Weights of a small audio captioner.
Model: 11.8M parameters, encoder patch size [32, 4], encoder width 256, decoder activation squared_relu.
Training: nadamw at rate 0.00084, 8400 steps.
Rows from block 5 of the text decoder, named by matrix and row number. Rows with one number belong to one neuron. Each number is 128 + 32 x the weight over its row's rms, rounded and kept within 0 to 255. All counts start at 0. Numbers have three digits each. After the name is the row's rms in percent of the matrix's.
# fc1: MLP up (decoder.blocks.5.mlp.fc1.weight, 768x192), inputs 0-191
# fc2: MLP down (decoder.blocks.5.mlp.fc2.weight, 192x768, transposed), outputs 0-191
fc1.690 132:097104144154163149119131091140163129170181166111067139143126101136151101131180145111128130095131122156135115170118113121094145104153117120044155137128113122110162150114090146223150144080133163129148151143089123112125130122129165180097134136127171129162134131159080157087157224111093129137153128139127101060146179152124155121134078109157170136164195109095133207118188115099159169128084130119142154104085142100157101123153132134120124104081129168154068113144107143104147174198162179137194084131118101128169155065118095092123126195178139105200152111127055152191176141175110124101
fc2.690 155:137088128149098128093114104143208160120111119149079166136140102078107102089083181153177144046176124123137109134127129121112222090126135135141152148134110160115120046155132152125123151077079128132167124127123147141110105126121101083143115119123110134086115150092126108114207135135103148113140134153106119092127073150100153105100085103143132120112100098109155129221152121205113129132130134128120128146140096065105135136125126106128137136128121150066181175162128126218144159169147112207097070138131092145127074189067189148102153123104137163102140228119090100082061144127113127126
fc1.691 119:154163193111116063165141125146181062184139129080133078212119129155172147130132141123151182176136133094145093152144114134156136168133154187146108117070136139139115080138126164130118090113150142148095109169137189086122145092139139103133085141133083184136092090096119121118095131037154137105100126153112160097168123098168078129080170059113205169097131095128126189101156175151138086164128047123126130102113098111084084156115102155193127116153113148157126110140183092114135125143138144118117112136139132120059074140120157130070137139136132161123161153132137122124219137127050135140
fc2.691 139:096153135133148097182133079139145191128118113203155122160117155128106083124076120178142131154121133096135123107115147113127136145129044179129095148104093117104130116117131104119166118118157073163107082150185157099105062110184070131199093168126065134114122120076107188147123071148116111120169111133122133143120110122150139139047167179120135182125134129127194124164130154133116060131186156104089093106161077154119114110089135189156164096131110199051181131099103173127109080088159112123081126153143126156174132101141109200146144092150152158165130133161141113108116144117123049105
fc1.692 101:086108143123139141169091172179123190109157124105097065136178086157188172067120117139138168119077152114122112105126149042125115104148150074163169108114135111092138127122126121192124116071172119107147114149162045129125142128134112104137125114097056066099162124158103134090126128143136064133117053151165174115107112123115106124062124170126140169127150135124158171091092126128126087152099120131077117096139184131019132140067088139187154085082128144126076095133118185136162106133126131150084156135109173124129098134109083138094117145189151124154122144109134184075127127081154088100
fc2.692 105:169114157249087181089136084149127168087124136139184157153151165125124130144132095129118071082117129082138088107125146105099165090134130156135119215141140151164143134131181097115170075101110095168099043088163133118123125209107160116174128118126145133122094135128149168136109137152086111111133130116093124091154035149121070133150148173185112080107128126140139138153074121097139107138075096163128126128170049138131139151134124185169066110136113145130102159133098151145114156166159142096141179152201200150194135131137133081111099126141142172089146116119110129131085104159152150117
fc1.693 081:096161104160160175128120132160126129138127193097147088135098182099128129169132163111076103110138134102178140146126188085070164154127121144137128162089153116169050176130127147129136190157141171185132185137125160185133191146124136090134071119199089150095128133128067123096125119097186164133106106170189132129073128193146140107131160131183184240193133122157116152128098104154115134132139128078128106146127130095136118098134091127109119165126109127074128089127170177128098220103149103089097163125151127089041126137129128105121115128122132120103182164130120085105107139109154116103
fc2.693 062:155018141146101155150128106127158120089135159189130132084128121130141127128128177129149168087137126126122154125112147094120128116128174105130121116167112101089125131109128108152116123128125058063112143101149127109109132128107127132127165043128143138137082111142207096128088037118100096036061079101128046126150127065100195182120136105128127101100135163151130070111128154145111128128146134071128128158087113123157135139171111153168111129148140025101053105132127116156158101128124128137126137201118119221139129129128156071119089128121118129165129087054098157125131135137180157129
fc1.694 090:130139123120140091164098211169118103161103162123145129164193130131129169171082136165069111128125093101154157178130128128128130161124066083095131196130101182063095130131180121188168110113179127095098180105088128121163158164081172127121071171113109119078209167108143152129165130101130138101127039132147156126088128145100180114128129093175185117126162084122123144124086104162175087180132177129129134163119171118093077155114154114110112127098129132126128136194130152128069137171156151088178146128172082147085085139095065071141138138119098106105139146105131109142117129151097073161
fc2.694 067:122113127093114160130130109130109089172137129238155091140123131148127071178143124142123127094127176147172151173059153097208128136057129128130132138121116103112151192136181133135091067130095127101111164135131095128129101089129142131156159142122145160129128119152128128165134128155100111140070152112125165130126105138130163154173127128106125153106089129128152107122216162116133024123120144142076092127048017129098136129146127104127126065102137114138168104122123130080117128123104125124093154127125091082061136104183085099125097100144255132084184115173095112130128128126129123101
fc1.695 105:111206165067127140117210138154071137168166080134176172195157139134136155132128125123131154072156114089196062163143128086151125141090123117043128152157116099148084108137151128166110112137128129085148153080166086129132177158080178138099135124127113104126158164161105111147091156088133134128069099057129144125153133150109198106121104150152119167135157145096086124114169132158129133097085114156146134107116186096105142134147123179129134160129162173087112080114149148166104164131149155124133185162207126108129166128127208131127179166132134166075154155165046106139188117155117136105
fc2.695 115:125101161070095134093126059216142110155155094149153116102138133123080108104137134130125116091120169119159130142150153109140148140162160109129218168124140125146143204120135152165059091104125122137121182129128132127141163136122097071175136146053142104178107127139098112114151101190130157129143125136115159144131174075148121220121130128127119079119140079130137114119101135195136105126102130097064176114133136103177117137089122084192113090178136203083140078144125121117091124157114142134117089128112119054073130092171181167130117067124160098140092060131119156080134128120136066058
fc1.696 106:140131067067139107115161160135127139165087089082122145129136111117132173099097115149130100108090141101159127127128121196036113157157117156103133181064171116173036090132129201188168141145129091132129183115129114151079135119095088137142140099111126107121148093167087157122229141125148106135104177138152122145022152097146154092120127084136169137132071163177125128127193121181155099050122130115154119077116144151087137095088153141138106137110144129066122123096118126129108162175101107127134129153091135139127097156156120103126178151096120141127164150075066141096128151086063111122
fc2.696 110:128147202100127122071141135090171131136132140199154119174122110127165134156138199126114129106120102125125184125152124139213149087113138132129120133148117124130110103130089143120131112204163081191177093142220085099142107126140172159152115141115117185146104144127110128168085081144110121118086130105121137132204106142223094144119054144120109180118086149155081166132165131171163108121116150106136225174133127121124125137100206158109112104171125169132092113129114118142138115092102121144114156119132080074148099129111128131134139162189154077082160114126132128228119107146165180149