From a checkpoint of a small audio captioner.
Training: nadamw at rate 0.00084, batches of 64.
Rows from block 11 of the audio encoder of a small audio captioner, named by matrix and row number. Rows with one number belong to one neuron. Each number is 500 + 25 x the weight over its row's rms, rounded and kept within 0 to 999. All counts start at 0. Numbers have three digits each.
After each neuron's rows are labels from the 100 clips, of 14976, where the neuron reaches its highest value: "lies over" is the class under the peak; "strongest on" is what is common among them. Only what is clearly more common there than usual is listed. The data: synthesized solo parts of chorales (CocoChorales).
# fc1: MLP up (encoder.blocks.11.mlp.fc1.weight, 1024x256), inputs 172-255
# fc2: MLP down (encoder.blocks.11.mlp.fc2.weight, 256x1024, transposed), outputs 172-255

fc1.663:498443437494508537540499477471497494478489486536499460545476490479547493481503505487518499537502503510495501444482505508509530530519515544495507531531448540499472473501533522485518479504538486497459476513507474532519503471507522521504487520513585496508
fc2.663:521543487484524524502476504547460498500521502480510503523463496514518486491509514510503495505535488464480522506489506490500458491488449491497558481518476492537515494496537504502510495467499502493493522499517533485507503489450552540504518472491464529539
lies over: D3
strongest on: tuba; note A3; note D3

fc1.103:524533481486516503480519503503508506498511498507500480523497490508468460496567494495474495516484496476514483530506464509468501528512486529430541508529504504494523503488489504557496490518449505506511514479505494490497493478483480503497511473535510476525
fc2.103:524513525506486487501517518507443516519524523520497521477514445476500525477571500536511531544466500496500468490503506501517468455498527477561480536469527482457503534510518506497500501523463544504484522502517498509489492487506482488511521465512504516492
lies over: C#5; C#4
strongest on: note C#5; note B4; note B3; note C#4

fc1.465:491546492502493479487473476437531508486488505482511462496498515494516505500501579461505480474483528451506539459546487516461515498502518488482516483501499494494501520461489461501476547467463496511474490515504462466501502441511556527529542461542507480512
fc2.465:495507494513496487488531494473455473499499469506479500542524497499490536511521478493498492509461495505489522532478477499481495474464483499486467493474500516512494535461487519546467489544493470449500489509484479502537513536488534487463472494518510487489
lies over: D3
strongest on: tuba; note D3

fc1.412:444528496540528533498512511525493511455457496503505523535526518529500484500549547521464510529524477485539568499535483472492480460510486515529510502525519497467514465468518499519522475512520479489537507474502461511465492474556500498501487428511497507511
fc2.412:478444494490509480450473495458479482444495477466481530499500512510497466471491502502488503462454480516514501470489508452491509505531419494507448486501511524511508486493477514493533537498504482505475534533494499507525499490488489495538503518452519512502
lies over: C5
strongest on: note A3; note G3; note B3; note C4

fc1.154:477530474474585476458503482491469538478506495508524502529507478456521484513490487443463530456462504464526485513509460520477482495490557530505488524525527527464500517506531505503487517489436445536519466522513494516479491554493497506503474523484488525534
fc2.154:508506504503529479494526507494565469534468490487486480497502512502449529490453470532502516509506500500497509466532507498525506505521508514487484507494518527457496483559498512471515516547485523499456499520520475466514437489527484483469524534472522484478
lies over: C5
strongest on: note A#4; note A#3; note C5; note G#4

fc1.655:514488470533492482501515470488497493496480487501505505497512557502532513498543497487531536513501510498483523464516488480506493517538527489531531498531534518508523448504529484496494500501534527533499562493527471468471476497491492542506542486523476544498
fc2.655:477462464528511551469478501468505499533468526510457565489505519504531480472506513444500523491505486514490449500505470491495493510479491500509496512488489469505497498480505497503549497467476502482497488449505491530490527445543520540499505505536513502546
lies over: F#3
strongest on: note F#3; note E3; note B2; instrument: bassoon

fc1.761:506440464550493519508490417503479487478515468512561494522483498489529513500500512478495515497458484491497540507494496511485493514496548539501490493498448546530503520467521523496498449533512478497499488479493483503533537509520462518487509517539535518490
fc2.761:551550460500500539499486499523464516498542501509508507505469465511506482489536487492504455503494485486476457530488532500493482512503467508497515468479507506499521525465521491507529490465511499503485501500537519518485505514498574542531519456500492538514
lies over: F5
strongest on: note F5; note D#5

fc1.238:504502504505541508535483523520496510497486504401484508498506493500504544519511524516443517509495490508457510532511522481505456533504491480535475501515490498525542479501448437504513518485523482483490539460511444514462508557473552530500528441471507494514
fc2.238:487487513487486519537508485515514523486494482497523497504496465523535537495528481461490456506531480485505504509499526521492500505529516519441500502526492495546482501505493504497502517498500519544510492438498510496492489505522493447509483516523503508521
lies over: F#3
strongest on: note F#3; note G#4

fc1.290:470510481490539516537470526448506508500455522483500477498474510465511460498495509507503497475537498501491496501475483479503483470519484494470519489447531493513518501448498511454488483510531452487527515479527490491482426526493468498483500452490551500516
fc2.290:487502489496500507448486507501489543499517485499502507501501499499499450494524527486514489536481523550505541510465482478516446466458410482466516509500484515509508525508495498502494459503502491423473501494474477491499500524412543526480521499493474521494
lies over: F5
strongest on: note F5; note D#5; trumpet; instrument: flute

fc1.456:512525469499515505476519523537482533505527488466529493529527496504481512468491523503464486540516487463514505502566492547459520538502480504473500474478539489501529480444537490484509497488460490555493447527564496479505509495510464531549503527462481458502
fc2.456:522519495490475492515528513523496501501547531435520489500503471501434502512534481542511501513520516474508488554468500516506491467497513509494517522525519508499500487544511492505508480518500501492466500475504510479485481492507504443458518478495480489464
lies over: C#5; C#4
strongest on: note C#5; note C5; note C#4; note C4

fc1.620:469475530516498515487545489499465506497502509525485490515523474501469474535518492527508493505474533461490515496475483496492496510506497479531513508527442487499491470489474530528496493502479471447547504494463516448495482490523508460544512501514582489485
fc2.620:496498498514511440486524486508473468528522497496489493503552475514513529495515492441466537501483495465475519504476504537485515491493494496492478512503515501500482505458518526522479490528509496494489490504487493530494507500460555499474506504470517484495
lies over: C#5
strongest on: note C#5; violin; note B4; note C5

fc1.696:504470523519489495520496506485486499519496478493515511495532519512482474508531504515503470479535554502501485472471457498536479493537522535496507482501497525500500483480503539448497483549577508499504520502524442483525424487488487501494524522512502501532
fc2.696:537500495489512503491462544508508492464500501449489489493477495487501500485503518492512475484489502498478498533502428489507502493517435505524551523545546502496551518533515494517516475493504506499490512505533485510493491498445519512557503477454475534513
lies over: F#3
strongest on: note F#3; note G3; note A3

fc1.257:461508488508510502509504496437514553484495462486552502555536475521488463496517493464523541514492506478477528494534492534504507498525537505510503470461524499475496514500480433487506531466496534515510525492508502480471482513513507522519507522527509489467
fc2.257:497468567498525505496500502476451507525491506482477511475479492488501507484489492501479559488534504473501472508495512443503534453497589460479536531510499466476526499506512500497532496484480527513500583477487531513504532507530479497513537500482493502564
lies over: C5
strongest on: note B4; note B3; note C5

fc1.763:497432524464488509526510465487477513500508534509501502543512526478488522499523517461495509504515508499518491479499499500475489478507528499415534467499489507456459497486496534490518552516523499486485479420548532480526492537499502505505521489495495555494
fc2.763:503504518499467456464484492491504467456490512477467479536496502486489473487533477524502518503485512495488504474500538494475504491503473506507492496542507511504492513523498524450498514505486478522465506559473522498488503490498492492562493498477541503453
lies over: C#4
strongest on: note D4; note C#4; trombone

fc1.714:534489446541542500526527503524486549511512506534556476500470507486546498517491506495478508514557516501509486497485459518505467506501524497500514519458489506527506490496473487505469434523469494503499503520532495499533497525472430516460483488505479500504
fc2.714:526483481483498504473500547524458465499481495477478495510503504510509490493532507493513500502464483514481500523458530518481481532475455507506507510488502536532486518488516523531464470499500486453504475494491507532497484543430555509499489511521520482483
lies over: F5; F4
strongest on: note G5; note F5; cello; note F4

fc1.281:450505480522503501470503510458516501470515444490504507531551505481470486523549501445469546503485512502515499511503488484484456499493526501539544471496525501496495495469458504520509476548445482515525495507498503519515495523462493501482516514546493509523
fc2.281:536498531531518498507506523495505513527503507477505487463462458492476499494507449517497505498505506467500490506515509474510525504512567500542512522459503481463546547526510525455540499502521503538487503496540513506517493478547488529521494530470511490508
lies over: F#3
strongest on: note F#3; bassoon; note G#3

fc1.645:498481431503509493515499549532479505506506509465509435512506524470542499499555490479505514528521522479493481524509514507482520499488525522523513450527513514500534477482490472493501545523481484519497507487534493490495500508501506506516508487563442510500
fc2.645:500494521476513506520541444475465568482512484499503475530508506536514499512472462487475496499520484488511489547514451483503497483503510515471488532500493492499489448500491451511482504490540499484512510499468467509490497544533494403493496462502490495501
lies over: C#4
strongest on: note C#4; clarinet; note D#4; note G3

fc1.494:520466509482520506508482496449459531522506465496495496502508504473474467490462540453508538528502493480509513484565535538463466500499536493538490493464508503465478484486497501475491524492450506518540483496506491465518486508500479505556476495530498512489
fc2.494:462519472542532526487496494547508517511494520485550539499475505462486532525521492478450503507509478481504520514489522474500481500538543459497507493515487453454514485517477497498505501481487504528475571476493522446501491521509506501520523496481473492532
lies over: C5; F#5
strongest on: note F#5; note C5; flute

fc1.302:506518530483484511502491492501485493486497500488533511501515518504491549524501438512483489518525513495507455493536484548490512495472507520523497483501517498478526500508516498515517500489510499487487506473500510442546512467455507555504552520478501533498
fc2.302:508499481483490502513494491506526447505462474498500489504506510531515471505519496500505513500514483536484510497502478520487495458505505513539509511505493516502507447508502500503467491477495495495523491477504525524462516504509521503495511507488520578446
lies over: F5
strongest on: trumpet; note F5

fc1.4:467501473509478505499458493479497524526492500529543497504494437479478491464480479528517485487512503512478497509487463510522505467497560501498526519490497495527482485474483495455497482522514494527486511478491514476455486466501485518508515495465519494511
fc2.4:473474459505488511457505513506479534494524510472515506512513500508495493463556496451504508535496496524499529526477526513512480460483446470468466534533504530505497500494522496531498439534496518453476492471449451520483501504456520498475504476493496523494
lies over: F5
strongest on: note D#5; note F5; trumpet

fc1.373:504506496483472523506491477454500499465466501511494462547500520505517503517505500471484494484539518514514475497487486482543498514511451578478451529502504512497484493499494500461483450521543509528502501514477499498516510453486512490530527519486497491526
fc2.373:520482499491467509499479463486538475472470505487474529515524518509519479520517499502508478479512520501477520487478462486498507496483483487459491508539488479532523506452501500500464491456486436443506468537506500529480545475480518575519490473501463496514
lies over: D3
strongest on: note A3; note D3; note G3; tuba

fc1.661:469503491469519501512508509490512500473531499538499510479499513513495491492535505495502496506490495486504490540493532500487479488556494501497477489548503503454500464520476437523463543509544497470561523443542491486438462537509542482506528452504527506527
fc2.661:475517480490492509463473509527514450498494529501416498502405448501501526501500510523508503529501498496474477492478492480449483496507519524486555491501498499490485504475513507524505513526483512484530481474534516511485511464493540533505498497511505500504
lies over: F#3; A#3
strongest on: bassoon; note F#3; note A#3; note G#3

fc1.729:497470502508536528515480562483501533511480526483518524528473491475513497485499499530427505476492510475456499481536495548469498492528501536489485523442533483528495536489496483481514455506521508483473478457513488508449459525470445547466514464458500488485
fc2.729:466495492480450507499501482511493524492472513478511495554466495496486459527518501492503481504532520491500545527478490520470491500494473501449507507520477527536513493504476513519465474517522497482496479474448491516528520515490562485499500494507485495466
lies over: C#5
strongest on: note C#5; note D#5; trumpet

fc1.638:503493466523529526493511510505505532476508513489525508500464476454506517519500507506473502487525526507484469496475465514494493470523512529495492507482487511525516547487477502443489456528502475499545514491512491511458468486490434487477497470490504473526
fc2.638:484474471534475518486496482486487512502496501492492491515487498495500465473529512485520489524472515532495526534448491503491493497448470517464523526481497506537504535499494498501458443495511476437505467461464482512497504523464540520499509494496478492488
lies over: F5; F4
strongest on: note D#5; note F5; note F4; trumpet

fc1.749:459483495479540494460494461480478510497543469498469477516529501457488468488512519453496493487496508513487450503570492506483427498534493478500504474473493492488499559492498516491498502484465472499500460494517477488519500489467543522515462520481500521505
fc2.749:475492510533508498558499484505575529520512490481504543492479520501511500495496506510477451519511522501493529482505510465499506519505537470493499496452467496475531556571479526479510497527535514506456507514497513462548466502500520473485507477521504458492
lies over: C5
strongest on: note C5

fc1.130:458454478497501502507496498497499519541499469500554525540502493511527488485544446504497515532498477474531501520503515539515528493533526545528515533513556523535543486453496486542483501460477443516510506462523509527509438505507529528555508483516494484488
fc2.130:495513500494495506570474518500514495547490497454453503491461489496503511498501511533474561438481480498488508524502487501488492497522547448515556477496471479482500515478509491489494473477484513554504487518526476532529500463501507497519543491525493518521
lies over: F5; F4
strongest on: note F5; note D#5; note F4; note F#5